From a checkpoint of a small image captioner.
Training: 9200 steps, batches of 128.
Rows from block 2 of the text decoder, named by matrix and row number. Rows with one number belong to one neuron. Each number is 200 + 30 x the weight over its row's rms, rounded and kept within 0 to 999. All counts start at 0.
# fc1: MLP up (decoder.blocks.2.mlp.fc1.weight, 1024x256), inputs 37-73
# fc2: MLP down (decoder.blocks.2.mlp.fc2.weight, 256x1024, transposed), outputs 37-73
fc1.549,175,161,246,172,216,197,144,208,216,178,184,198,168,229,257,225,197,213,178,220,146,174,173,200,232,198,200,162,211,184,178,212,177,104,204,158,235
fc1.550,192,195,167,193,209,233,188,249,180,174,239,158,201,212,187,175,218,257,187,154,137,180,204,231,170,221,178,186,213,190,187,239,228,168,241,186,243
fc1.551,170,215,248,196,188,202,211,187,196,185,201,242,129,240,183,189,240,198,161,221,219,206,185,200,194,210,220,200,222,212,214,162,166,184,192,220,257
fc1.552,218,221,236,200,185,187,150,217,200,208,207,210,154,205,207,155,217,230,106,209,236,170,299,271,191,197,234,213,199,252,122,184,231,202,171,200,206
fc1.553,195,206,212,233,167,217,191,195,179,179,155,253,133,217,218,169,211,247,195,216,210,197,166,194,261,194,165,200,220,176,188,217,177,179,254,238,201
fc1.554,177,169,193,206,191,210,160,191,207,192,182,160,184,220,242,161,251,260,154,177,221,228,211,218,221,189,169,216,232,188,239,237,214,158,202,226,186
fc1.555,219,171,308,177,222,216,166,225,249,176,231,194,159,211,216,261,216,165,180,205,171,158,189,163,205,197,227,141,189,219,170,169,181,182,225,221,190
fc1.556,175,241,186,186,267,177,171,197,240,125,226,214,204,257,193,195,208,196,174,220,174,241,209,238,204,164,168,204,198,222,215,187,220,195,195,212,193
fc1.557,183,144,257,213,183,208,188,238,192,176,240,178,183,245,240,184,200,177,197,238,212,127,140,201,208,222,199,210,185,233,241,156,186,214,202,170,177
fc1.558,247,202,178,241,222,203,195,192,178,225,224,188,217,209,230,201,165,218,207,207,121,169,204,220,227,205,204,178,184,227,199,199,202,171,159,183,192
fc1.559,174,176,200,251,164,237,225,171,168,185,263,195,177,203,259,194,167,250,193,218,183,161,192,200,247,246,198,182,197,229,241,210,167,179,271,215,221
fc1.560,219,210,261,212,178,216,219,162,191,202,185,209,178,217,195,188,190,184,227,222,186,191,209,197,195,249,231,233,208,229,188,140,155,176,172,221,222
fc1.561,216,207,196,212,227,169,221,202,149,208,214,214,188,196,215,232,166,211,220,188,157,167,268,213,141,257,211,200,197,235,200,142,145,198,221,152,194
fc1.562,166,212,165,184,243,170,182,247,183,215,256,109,235,225,154,136,219,199,192,210,145,223,224,260,192,177,225,195,232,212,189,219,196,213,218,206,222
fc1.563,220,179,240,172,199,206,185,153,195,179,182,209,202,241,201,213,212,216,214,235,178,206,207,220,227,204,194,155,240,241,237,201,210,185,216,158,160
fc1.564,204,206,211,198,242,240,188,195,175,130,233,194,209,222,246,153,227,179,184,216,130,170,248,198,227,211,204,184,201,147,142,150,211,104,195,181,182
fc1.565,201,188,211,211,250,176,170,207,196,187,194,225,192,156,210,181,240,207,178,223,190,211,222,248,184,172,206,214,200,219,210,191,244,204,173,241,224
fc1.566,167,237,228,158,200,177,187,252,157,178,185,219,153,253,241,261,226,217,196,219,133,146,187,150,246,215,246,130,200,212,170,193,199,190,203,222,290
fc1.567,158,174,211,186,183,218,162,235,216,208,241,228,173,212,169,153,194,206,206,202,170,180,227,210,244,225,175,183,190,194,206,221,153,219,248,173,167
fc1.568,212,215,184,188,269,184,178,260,175,169,211,235,188,223,225,184,177,190,192,216,169,209,194,236,182,182,187,194,203,197,176,198,211,171,177,206,195
fc1.569,154,223,213,222,172,213,168,188,161,148,200,221,228,163,203,199,269,189,163,189,206,195,181,205,209,206,207,192,211,203,174,186,179,164,179,234,181
fc1.570,173,220,188,229,256,193,211,220,196,106,209,176,191,208,242,204,248,135,228,246,192,197,197,155,176,229,191,206,191,268,190,189,226,215,198,224,204
fc1.571,228,258,198,175,207,207,136,145,185,195,186,218,224,195,205,260,228,236,196,184,235,172,182,213,243,183,226,191,228,173,226,219,190,199,229,217,166
fc1.572,177,183,268,230,206,207,191,230,154,207,154,176,187,236,225,197,223,187,207,227,154,172,172,196,242,226,175,159,182,184,177,239,216,159,245,182,198
fc1.573,189,229,248,191,232,175,179,239,147,172,238,179,191,198,195,163,258,252,175,166,227,195,185,191,196,207,200,195,223,247,168,234,252,205,202,239,201
fc1.574,186,205,189,158,238,171,204,194,169,177,207,218,151,227,247,205,184,199,152,207,193,195,224,200,227,249,175,218,215,234,203,145,175,198,196,198,209
fc1.575,220,203,192,188,250,150,175,199,152,177,212,176,203,200,234,185,222,182,244,252,187,153,239,257,196,189,192,183,195,233,167,158,224,149,226,232,170
fc1.576,158,248,194,159,260,195,231,216,172,179,182,195,180,196,235,212,180,236,175,193,135,178,209,229,226,178,211,174,195,186,129,224,202,159,203,132,258
fc1.577,189,185,234,211,262,200,170,184,170,186,215,244,226,221,213,156,206,211,197,185,190,191,203,218,187,227,158,222,208,239,222,193,186,209,204,180,200
fc1.578,221,186,228,153,199,216,191,213,204,189,307,199,184,263,212,220,165,259,246,171,146,237,202,150,232,237,190,159,216,174,167,185,169,161,249,165,213
fc1.579,162,237,194,195,221,213,190,172,205,205,209,211,256,252,243,285,214,211,202,198,215,202,197,193,226,205,199,265,212,203,248,225,199,201,133,219,177
fc1.580,200,159,163,171,267,211,214,169,187,137,190,161,242,232,194,171,157,186,150,271,184,178,243,242,183,213,215,217,230,203,168,200,201,242,186,200,178
fc1.581,217,264,222,235,243,181,140,270,155,171,178,217,177,182,194,187,225,160,219,243,184,181,227,176,185,209,201,159,199,150,215,228,220,183,235,167,192
fc1.582,207,212,241,207,192,158,214,224,198,150,222,254,162,176,210,181,216,213,184,194,189,200,188,165,220,186,184,197,210,210,115,172,209,189,181,201,208
fc1.583,190,224,251,212,181,192,196,229,170,218,200,183,142,267,236,243,167,203,173,230,214,168,249,159,276,229,227,203,210,271,184,182,191,214,228,177,220
fc1.584,216,180,177,212,212,178,222,221,207,170,253,194,189,233,223,201,158,170,224,226,198,167,220,206,221,173,242,219,248,198,161,232,224,198,264,203,233
fc1.585,198,203,212,172,186,196,218,241,175,142,192,169,208,223,220,212,186,179,256,252,179,202,155,188,192,226,232,193,195,221,160,195,202,216,203,231,161
fc1.586,194,126,220,196,190,186,187,213,181,180,204,233,110,144,208,265,202,175,188,223,232,216,209,156,185,297,216,215,241,267,196,180,170,170,253,194,161
fc1.587,214,228,195,188,166,240,156,176,160,174,217,207,201,202,211,189,228,209,224,235,204,173,229,216,226,202,245,208,206,207,209,159,225,190,253,205,157
fc1.588,179,165,146,194,215,205,159,198,251,188,203,237,192,213,209,199,222,253,209,189,226,252,172,197,265,201,244,202,258,197,174,206,199,187,217,142,279
fc1.589,162,194,199,204,207,201,167,271,147,143,207,164,192,249,209,225,237,147,124,222,211,169,162,187,172,172,204,205,193,220,209,147,255,157,181,174,195
fc2.549,199,138,180,201,230,195,186,193,193,214,188,260,182,219,221,151,260,166,189,208,247,211,167,148,147,215,206,185,134,204,192,173,199,202,221,196,256
fc2.550,237,153,201,155,218,173,242,210,183,197,169,209,170,195,202,158,230,210,212,213,227,241,194,168,166,185,201,222,210,234,209,165,222,215,235,144,163
fc2.551,160,229,251,149,173,279,214,207,234,204,209,175,186,203,194,266,187,202,200,192,248,210,247,189,188,196,136,191,191,192,198,188,200,224,146,164,189
fc2.552,205,169,192,211,118,165,231,258,154,184,198,211,186,248,183,201,232,181,221,159,133,205,220,213,205,209,173,183,241,220,195,175,187,195,169,200,179
fc2.553,247,136,134,194,239,129,236,184,187,185,194,217,204,232,150,207,221,170,220,252,184,161,231,155,168,223,203,192,201,196,233,201,215,211,227,214,222
fc2.554,214,184,188,207,193,215,204,196,253,182,212,226,204,193,189,189,249,214,219,182,169,207,229,237,170,208,236,184,206,263,210,153,177,187,141,170,212
fc2.555,202,196,210,151,204,171,201,206,223,197,192,210,246,210,198,175,200,233,187,229,209,188,220,240,119,227,177,235,135,190,218,189,208,180,223,191,226
fc2.556,250,161,198,188,191,224,151,264,226,224,229,167,205,180,209,175,214,246,199,208,166,196,234,227,227,218,129,202,221,182,224,187,205,172,164,190,227
fc2.557,208,150,168,167,185,208,189,174,213,257,214,262,217,185,251,185,214,205,198,185,205,226,184,231,186,201,201,236,216,147,234,173,156,188,185,216,158
fc2.558,167,205,179,179,226,182,212,200,231,176,229,190,163,204,218,231,211,163,200,165,236,201,186,233,227,167,156,222,128,213,212,228,220,113,190,230,229
fc2.559,178,191,206,264,205,136,193,189,202,247,186,172,245,201,199,219,149,211,227,180,195,274,172,217,247,221,216,205,217,177,219,164,165,238,230,169,257
fc2.560,186,209,196,185,169,245,185,203,145,205,186,245,188,190,187,181,153,172,243,212,170,167,225,176,149,248,206,221,150,191,155,146,180,141,219,218,219
fc2.561,186,240,220,187,169,231,194,176,167,187,215,206,228,194,168,228,186,210,150,210,211,210,166,179,163,196,183,202,187,218,189,235,182,179,202,202,163
fc2.562,196,223,245,224,201,214,157,165,141,178,218,207,187,241,168,164,137,220,208,244,197,138,247,216,179,217,228,197,224,207,186,171,144,237,188,213,213
fc2.563,196,204,182,237,222,202,193,208,205,154,216,145,235,186,187,244,197,278,205,224,199,174,240,217,172,233,186,221,211,205,162,182,205,165,197,227,175
fc2.564,182,268,206,166,164,186,227,235,248,209,147,202,256,148,204,233,218,157,136,190,226,206,208,229,255,164,218,226,183,211,183,187,127,185,223,225,141
fc2.565,169,247,183,216,195,198,213,196,219,183,274,223,208,196,166,204,256,188,213,241,185,177,215,238,199,193,157,129,163,261,210,165,191,194,177,192,234
fc2.566,176,233,121,192,233,235,185,190,182,207,150,216,189,139,204,218,162,184,220,173,239,234,189,183,233,166,177,218,200,231,214,247,274,229,197,183,202
fc2.567,216,159,197,263,154,150,290,219,176,226,218,211,222,236,231,235,133,202,215,201,257,199,215,169,164,228,250,196,178,217,229,208,152,254,246,170,166
fc2.568,200,140,206,219,205,220,215,222,198,242,212,162,175,233,194,129,200,263,178,180,225,179,220,190,209,259,222,216,136,225,202,187,169,244,149,176,222
fc2.569,221,173,200,187,210,216,193,207,176,150,249,226,211,203,209,180,153,186,265,154,205,163,230,220,192,216,172,246,182,255,242,174,231,210,194,221,222
fc2.570,232,273,200,179,207,168,239,213,254,205,149,218,168,181,179,211,151,183,202,212,247,198,196,211,191,156,219,233,208,216,254,178,216,231,183,211,176
fc2.571,188,249,232,162,179,243,161,239,185,178,181,192,218,167,221,219,164,179,160,217,225,180,285,210,202,195,213,231,172,203,224,171,192,172,163,134,223
fc2.572,173,213,143,227,210,170,216,199,212,185,201,194,140,171,179,213,229,230,191,221,213,207,212,237,197,170,195,223,223,248,232,180,205,251,234,163,182
fc2.573,230,220,195,220,195,141,197,189,186,187,170,249,180,206,216,219,200,188,204,258,209,186,218,237,226,188,158,212,253,228,167,218,201,191,225,176,161
fc2.574,204,210,223,197,155,241,187,168,162,225,225,221,159,233,221,241,159,229,183,183,197,192,241,241,230,208,180,235,166,222,244,177,184,195,168,211,239
fc2.575,168,256,232,184,147,193,141,233,155,216,207,192,208,224,221,167,240,166,198,198,202,191,204,223,206,226,187,221,220,178,204,205,119,141,185,225,215
fc2.576,207,117,262,203,200,219,182,246,163,193,191,184,173,199,232,202,206,167,181,190,212,188,207,194,172,149,178,200,229,169,232,212,208,227,210,221,218
fc2.577,167,194,199,206,151,252,186,197,230,252,224,208,223,204,160,198,159,156,159,231,183,179,238,230,225,202,227,205,196,212,219,227,231,156,213,211,189
fc2.578,211,205,259,177,197,195,150,214,210,205,224,203,217,196,214,204,232,240,173,195,190,211,221,213,213,228,186,229,138,183,206,199,243,152,150,182,166
fc2.579,179,215,179,180,309,157,184,173,154,240,213,208,175,235,224,172,226,209,158,179,176,190,233,238,227,186,175,183,180,163,195,200,257,176,217,225,189
fc2.580,230,150,177,215,200,204,220,163,172,166,206,202,258,215,197,215,178,235,194,235,185,232,171,248,189,209,187,205,194,221,210,142,188,198,187,180,195
fc2.581,234,210,234,209,192,178,239,167,215,240,154,102,153,242,187,170,184,206,217,189,232,242,159,199,208,223,223,183,220,238,165,186,236,196,216,253,219
fc2.582,217,156,176,202,206,185,217,203,194,187,227,223,219,242,280,228,213,241,225,198,215,199,268,212,195,153,224,162,193,193,220,193,246,174,234,152,206
fc2.583,178,222,216,161,202,186,165,234,220,170,143,264,156,222,206,230,179,189,223,213,258,265,233,185,183,236,186,226,166,169,210,187,190,240,224,169,220
fc2.584,185,242,227,162,174,205,126,226,186,162,167,185,232,227,215,202,200,216,226,195,161,220,201,185,217,205,201,176,141,211,155,208,224,194,178,178,239
fc2.585,220,209,230,194,202,238,234,161,206,207,196,178,192,192,215,212,190,150,189,230,223,215,237,137,177,214,210,183,275,166,237,152,154,198,203,204,150
fc2.586,236,248,220,215,225,230,181,158,210,206,207,204,193,239,190,195,245,185,151,212,211,193,144,148,246,225,222,173,224,163,197,209,125,215,202,217,213
fc2.587,170,199,196,232,166,210,186,184,229,218,156,229,222,253,157,162,176,131,265,163,152,182,187,224,133,198,196,207,175,170,226,211,157,165,191,225,242
fc2.588,163,227,209,210,215,252,233,113,194,218,191,125,140,236,194,237,166,127,177,197,206,196,226,186,190,239,195,214,167,156,145,228,235,234,168,213,191
fc2.589,186,161,137,185,186,221,232,247,235,220,188,199,182,145,176,216,228,198,211,209,212,217,204,245,196,162,208,278,176,201,209,211,227,233,182,198,158