config.toml
tokenizer = "word"
decoder_tie_embeddings = true
init = "trunc_normal_002"
lr = 0.00097
Rows from block 4 of the image encoder of a small image captioner, named by matrix and row number. Rows with one number belong to one channel. Each number is 128 + 24 x the weight over its row's rms, rounded and kept within 0 to 255. All counts start at 0.
After each channel's rows are labels from the 100 images, of 14976, where the channel reaches its highest value: "responds to" is what is common among them; "patch colour" is the nearest of a few named colours to the mean colour under the peak. Only what is clearly more common there than usual is listed. The data: photos with spoken descriptions (Open Images, Localized Narratives). In brackets: how many of the 100, against the usual share in percent.
# c3: 3x3 conv, stride 2 (encoder.blocks.4.c3.weight, 192x112x3x3, each kernel summed), inputs 56-111
# c1: pointwise conv, stride 2 (encoder.blocks.4.c1.weight, 192x112x1x1), inputs 56-111

c3.75 [145 145 150 133 146 178 142 159 172 163 138 136 172 132 125 142 119 126 111 175  85 131 109 146 122 130 148  95 176 179 174 139 121 149 100 125 127 115 112 154 135 125 112 164 141 123 118 124 123 101  93 115 138 160 107 133]
c1.75 [161 168 126 156 149 180 135 133 152 157 100 114 150 107 141 165 137 167 134 143 137 170 115 148 142 107 131 100 169 172 152 156 111 143  71 131 139 112 155 157 143 153  93 168 135  81 128 108 136 138  87  95 116 139 154 135]
responds to: text has "sky" (84 vs 25.1); text has "trees" (65 vs 27.5); text has "grass" (27 vs 10.1)
patch colour: cyan (91 vs 1.1)

c3.54 [ 98 114 119 137 101  94  97 122 119  93  90 141 133 137 150 158 139 162 167  94 120 110 106 135 174 129 108 129 111 124 105 114  84 108 159 110 128 142 132 124 126 129 180 103 115 116 134  79 129 118 131 135 141 166 116 142]
c1.54 [110 106 127 125  97  72 115 115 120 103 102 132 130 149 166 153 148 135 156  97 122  88 105 146 139 124 130 144 121 139  96 112 114 103 166  96  89 146 125 111 138 128 184 110 103 115 145  75 126 114  90 145 139 158 120 135]
responds to: text has "wall" (41 vs 20.1)
patch colour: grey (63 vs 35)

c3.132 [131 141 139 112 159 125  97 133 163 133 139 127 117 149 164 145 136 122 127 138  97  85 110 107 121  98 165 135 169 132 142  99 194 122 138 115 133 150 114 136 140 109 120 125  99 119 165 131 114 155 137 164 171 139  99 118]
c1.132 [122 204 104 166 144 159 103 131 143 132 144 151 122 176 150 160 131 162 114 138  79 165 137 132 158  89 175 143 148 120 148 138 167 170 147 163 153 162 161 144 137 117 136 157 121 133 176 145 123 161 103 160 147 148 110 114]
responds to: text has "sky" (87 vs 25.1); text has "trees" (67 vs 27.5); text has "buildings" (29 vs 11.4); text has "grass" (26 vs 10.1)
patch colour: cyan (91 vs 1.1)

c3.181 [103 123 151  99 106 150 162 136 136 129 139 144 128 119  98  92 128 119  98 155  89 154 126 106 147 149 195 126 129 139 131 132 193 123  91 144 124 201 115 128 132  95 115 139 140 153 145 139 133 145 125 109  82 137 110 141]
c1.181 [116  89 148  97 127 101 145 114 124 103 140 144 143 133  96  55 138 115 111 149  98  97 109 113  91 137 155 117 119 126 141 121 164  81  84 109  77 178  85 120  95  68 133 142 115 105 132 123 137 134 132 119 122 149 123 126]
responds to: text has "two" (27 vs 11)
patch colour: grey (66 vs 35)

c3.25 [127 115 142  92 129 128 112 120 139 123 130 144 117 144 139 131  89 108 124 108 101 125 143 117 174 132 127 124 123 121 130  75 156 110 129 150  77 123 134 128 121 105 138 106 148 146 164 108 113 129 130 147  77  95 105 144]
c1.25 [132 121 144  99 125 117 111 124 116 121 115 136 119 148 122 126  90  90 114 105 110 100 138 115 161 134 107 141 124 131 121  87 145 124 127 142  71  95 132 115 129  83 143  71 136 134 135  96 116 124 107 151  94 129  87 161]
responds to: text has "road" (28 vs 8.2)
patch colour: grey (82 vs 35)

c3.111 [121 124 127 127 195 130  86 120 162 160 130 145 107 179 165 144 127 139 157 148 100  93 106  91 143 131 143 123 146 150 164 118 171 113 150 126 142 113  86 158 108 123 101 136  98 116 184 131 140 150 138 147 155 160 131 120]
c1.111 [117 143 137 103 173 126  69 121 157 157 116 138 104 164 139 131 110 132  99 137  94 119  77  97 148 139 120 107 118 125 139 114 168 142 127 142 157 110 111 167 112 126  90 125  93 124 181 135 138 139 118 167 128 141  87 107]
responds to: text has "road" (36 vs 8.2)
patch colour: grey (60 vs 35)

c3.138 [129 151 148  96 133 137 120 148 124 130 113 157 116 130 105 153 135 129  97 114 109 113 144  55 141 127 106 115 122  95 145  97 125 160 128 149 105 128 100 103 116  79 133 116 132 135 158 105  93  84  81 140 114 129  86 109]
c1.138 [143 138 148  98 134 149 126 129 124 146 105 122 120 143 126 126 138  87 112 118 105  91 150  71 127 129  84 112 135 109 124  92 132 149 115 145 103 139  99 111 113  52 124  96 125 141 155 104  98  91  79 135 103 139  72 120]
responds to: text has "road" (26 vs 8.2)
patch colour: grey (76 vs 35)

c3.78 [ 85 129 127 152 172 144 163 142 116 118 143 121 190 145  96 114 149 146 119 136  94 102 113 141 105 167 111 103 117 116 144 120 102 109  98 137 113 130 134 126 141 140 162 145 133 128 147 162 175 119 164 143 143 133 112 136]
c1.78 [109 126 105 162 167 152 164 137 113 149 124 131 161 120  74 128 149 168 140 139 114 145  99 163 143 181 103 119 131 116 127 125 111 108 108 148 142 145 148 137 141 132 166 161 169 124 158 145 157 129 146 129 117 139 131 109]
responds to: text has "sky" (66 vs 25.1)
patch colour: cyan (60 vs 1.1)

c3.133 [ 89 126  70 114 110  99 110 109 159 102  98 144 117  81 100 167 159 154  95  80 182 113 101 152 136 132 133 126 133  69  95 171  81 122 113 132 132  95 137 143 105 117 180 103 117 130  98 144  90 115 103 133  99 135 101 133]
c1.133 [112 149  72 111 108  89 125 100 135 101 102 156 110  87 131 171 163 174 112  81 165 132 111 147 142 115 150 134 137  97  82 151  84 128 148 135 153 140 145 122  82 118 186 111 123  91 128 123  95 113  98 111 100 124 106 133]
responds to: text has "standing" (52 vs 23.6); text has "wall" (42 vs 20.1); text has "holding" (41 vs 16); text has "wearing" (35 vs 12.2)
patch colour: grey (61 vs 35)

c3.41 [145 124 129 132 100 128 144 137  84 183 118 140 151 130 103 135 186 185 134 146 114 148 132  87  90 201 113 132 142 118 146 145 147 150 123  96 139 146 130 112 120 113 135 147 113 102 103 129 109 120 134 102  89 151 143 119]
c1.41 [147 112  95 134 101 108 170 138  88 129 143 142 177 122  98 138 178 164 149 130 121 134 158  97  81 148 137 146 145  95 131 124 157  96 118  69 141 144 140  72 116  73 125 162 144  74 107 130 129 135 120  87 122 154 139 142]
responds to: text has "man" (33 vs 12.2)
patch colour: grey (62 vs 35)

c3.46 [151 150 137 211 145 121 126 145 169 186 129 109 128 153 128 118 107  98 159 175 138 142 133 156 142  88 143 170 173 135 118 105 158 109 105 130 113 104 122 128 107  85 157 114 135 151 118 105 121 128 129 124 119 117 121 124]
c1.46 [126  93 142 187  93 124 129 125 132 161 141 137 119 133 101 102 131  96 128 190 150 112 120 137  91  98 130 110 135 117  79 102 111 103 104  95 121  98 104 138 102  92 175 112 130 129 101 123 122 112 151 125 110 119 138  97]
responds to: text has "wall" (41 vs 20.1)
patch colour: grey (63 vs 35)

c3.146 [105 166 145 130 127 129 129 118 171 139 110 111 111 123 111 107  84 114  98 145 128 133 118 131 132 109 119  96 132 141 102 158 113 162  84 141 132 111 120 135 111 149 127 116 153 120 107  88  67  92 106 118 116 171  91 145]
c1.146 [124 128 115  88 124 125 111 126 148 116 101 133 151 132 102 123  87  52  94 122 156 108 114  95 149  89 110 119 134 110  97 120 124 131  67 104 109 124  96 112 141 128 116 127 145 103 136 128  87  87  97 117 118 161 117 163]
responds to: text has "trees" (61 vs 27.5); text has "grass" (40 vs 10.1)
patch colour: brown (60 vs 31.6)

c3.152 [ 82 170 125 127 191 131 152 138  95 100 125 147 140 129 124 136 148 171 121 134 127 136 129 163  97 140 103 147 147 100 174 135 127 145 103 121 128 136 154 101 122 101 152 133  82 138 133 113 142 131  90 150 110 136 122  67]
c1.152 [105 191 136 138 141 157 127 146  76 135 125 122 137 130  91 150 132 181 115 120 137 156 123 147 125 119 117 131 152 102 185 143 159 145 120 133 147 130 162 117 117 100 150 142 124 138 152 102 150 120  74 152 116 148 101  71]
responds to: text has "sky" (85 vs 25.1); text has "trees" (68 vs 27.5); text has "grass" (32 vs 10.1); text has "plants" (28 vs 10.2)
patch colour: cyan (100 vs 1.1)

c3.6 [127 142 182 125 116 102 145 113 109 137 164 137 141 186 137 147 151  99 141 154 142 159 120  84 137 141 160 117 125 160  92 133 140 155 118 152 127 137 112 123 111 111 123 163 144 115 130  85 122 142 119 155 130 114  98 119]
c1.6 [133 140 153 132  92 106 136 146  95 123 177 156 131 195 173 164 131 128 150 145 141 138 137 140 150  86 151 139 140 156  76 143 126 137 159 114 139 139 130  92 113 115 137 144 160 120 121 132  96 144 112 117 104  61 126 131]
responds to: text has "trees" (72 vs 27.5); text has "sky" (65 vs 25.1); text has "grass" (29 vs 10.1)
patch colour: grey (75 vs 35)

c3.1 [128 114  93 155 123 102 119 132 138  99 110 127 114  91 122 166 156 153 110  81 163 128 144 135 130 118  94 132 103 100 109 124  89 120 116 120 129 106 178  89  98 107 151 125 118 104 160 104  92 103  89 136 118 107  86 110]
c1.1 [139 117 118 155  93 105 127 136 118 121 113 131 119  93 161 153 159 164 130  98 158 129 151 142 107 125 114 149 141  97  83 115 113 105 143 100 100 104 182  88 107 105 158 127 106  97 151 125  89 131  97 125 107  81 100 101]
responds to: text has "standing" (50 vs 23.6); text has "wall" (44 vs 20.1); text has "woman" (26 vs 9.2)
patch colour: grey (63 vs 35)

c3.17 [121 138 121 151 140 156 147 110 126 134 147  83 113 110 120 107 107 122 113 158 150 106 157 187  98 156 127 141 158 145 137 139 149 122 122 136 161 139 133 152 152 150 125 112 134 150 137 170 138 112 110 101 137 109 157 133]
c1.17 [117 157 116 165 126 152 146  99 126 133 153  85 129 117 131 122  79 155 126 156 120 150 146 181 138 126 126 149 139 157 134 171 130 151 152 154 173 115 146 137 136 148  80 115 123 155 138 145 113 122 112  90 115 109 156 160]
responds to: text has "sky" (67 vs 25.1)
patch colour: cyan (73 vs 1.1)

c3.31 [139 128 162  92 126 170 119  76 132 173 140 109 105 119 120 142 142 194 107 146 157 139 152  83 151 126 170 157 102 123 148 143 177 121 127 151 141 177 161 126 142 121 154 161 112 127 144 133 106 122 119 108 103 155  90 112]
c1.31 [ 96 131 171  74 119 132 159 122 109 142 127 129 137 119  79 132 183 163 109 143 152 122 122  94 134 105 146 163 125 127 168 120 148 120 135 120 120 191 113 123 138 100 139 156 125 134 137 118 138 151 126 128 123 138  91  80]
responds to: text has "wall" (47 vs 20.1); text has "two" (36 vs 11); text has "sitting" (36 vs 14.7); text has "man" (32 vs 12.2)
patch colour: grey (66 vs 35)

c3.186 [135  94 161 107 120 140 109 113 132 184 133 134 115 101  99 127 119 152 152 159 110 158 152 121 169 135 190 153 135 146 159 106 226 102 142 113 118 185 124 152 139 106 126 143 128 133 146 134 123 125 120 108 110 133  98 110]
c1.186 [118  67 147  89 124 136 110 112 101 161  81 132 119 139  69  86 107 128 126 161 111 111 125 108 126 119 160 137 129 141 167  94 188 103 121 104 116 168  69 159 112  94 132 135 122  94 151 111 148 107 149 123 110 145  93 113]
responds to: text has "holding" (38 vs 16); text has "wearing" (34 vs 12.2); text has "two" (29 vs 11)
patch colour: grey (63 vs 35)

c3.70 [109 130  75 108 119 101 118 123 111 129 171 167 167 140  99 125 128 119 123  95 129 143 141 126 125 144  89 156 114 110 137  99  99 141 139 111 114 146 152 104 119 107 136 151 152 106 112 107 103 150 135  74 171 197 115 138]
c1.70 [102  80  93 121 112  84  96 127 114 118 129 154 144 135 108  92 107  64  86 111 108 109 114  84 117 151 103 127  98 128  75 113  89 101  91  87 104 125 112 130 109  94 129 128 136  91  93 125 113 130 129  92 140 169 105 133]
responds to: text has "plants" (33 vs 10.2)
patch colour: brown (61 vs 31.6)

c3.79 [ 99 133 100 152 158 125 112  91 143 147 125 107  76 121 113 129 139 161 113 151 161 105 127 144 147 101  95 178 131  91 103 110 112 173 103 159 130 109 116 130 100 112 154 112 134 145  88 117  78 116  98 124 109 121 118 121]
c1.79 [ 93 112  73 169 143 134 134 111 122 148 102 134 111 132  74 137 153 164 102 151 162 115 146 128 135  97 112 172 156  70 104 109 116 124  98 139 106 142 127 107 106 121 170 125 151 118  79 132 112 121 116  88 146 102 118 105]
responds to: text has "wall" (49 vs 20.1); text has "standing" (48 vs 23.6); text has "holding" (47 vs 16); text has "man" (31 vs 12.2)
patch colour: grey (67 vs 35)

c3.168 [126 107 162 179 125 122 146 153 119 148 119 132 136 133  95 134 149 161 108 177 107 114 127 128  85 118 103 155 177 131 144 122 148 127 101 126 122 132 141 122 133 129 127 159 142 124  88 123  77 127  80 174 137 131 139  92]
c1.168 [126 118 106 204 125 161 150 157 141 139 163 135 144 122  89 151 134 187 109 147 136 150 151 149 129 111 144 158 176 111 162 114 105 129 144 133 142 131 175 102 157 128 139 170 139 123 126 135  94 144  89 138 154 143 143  98]
responds to: text has "standing" (53 vs 23.6); text has "sitting" (40 vs 14.7); text has "wearing" (32 vs 12.2); text has "woman" (28 vs 9.2)
patch colour: grey (60 vs 35)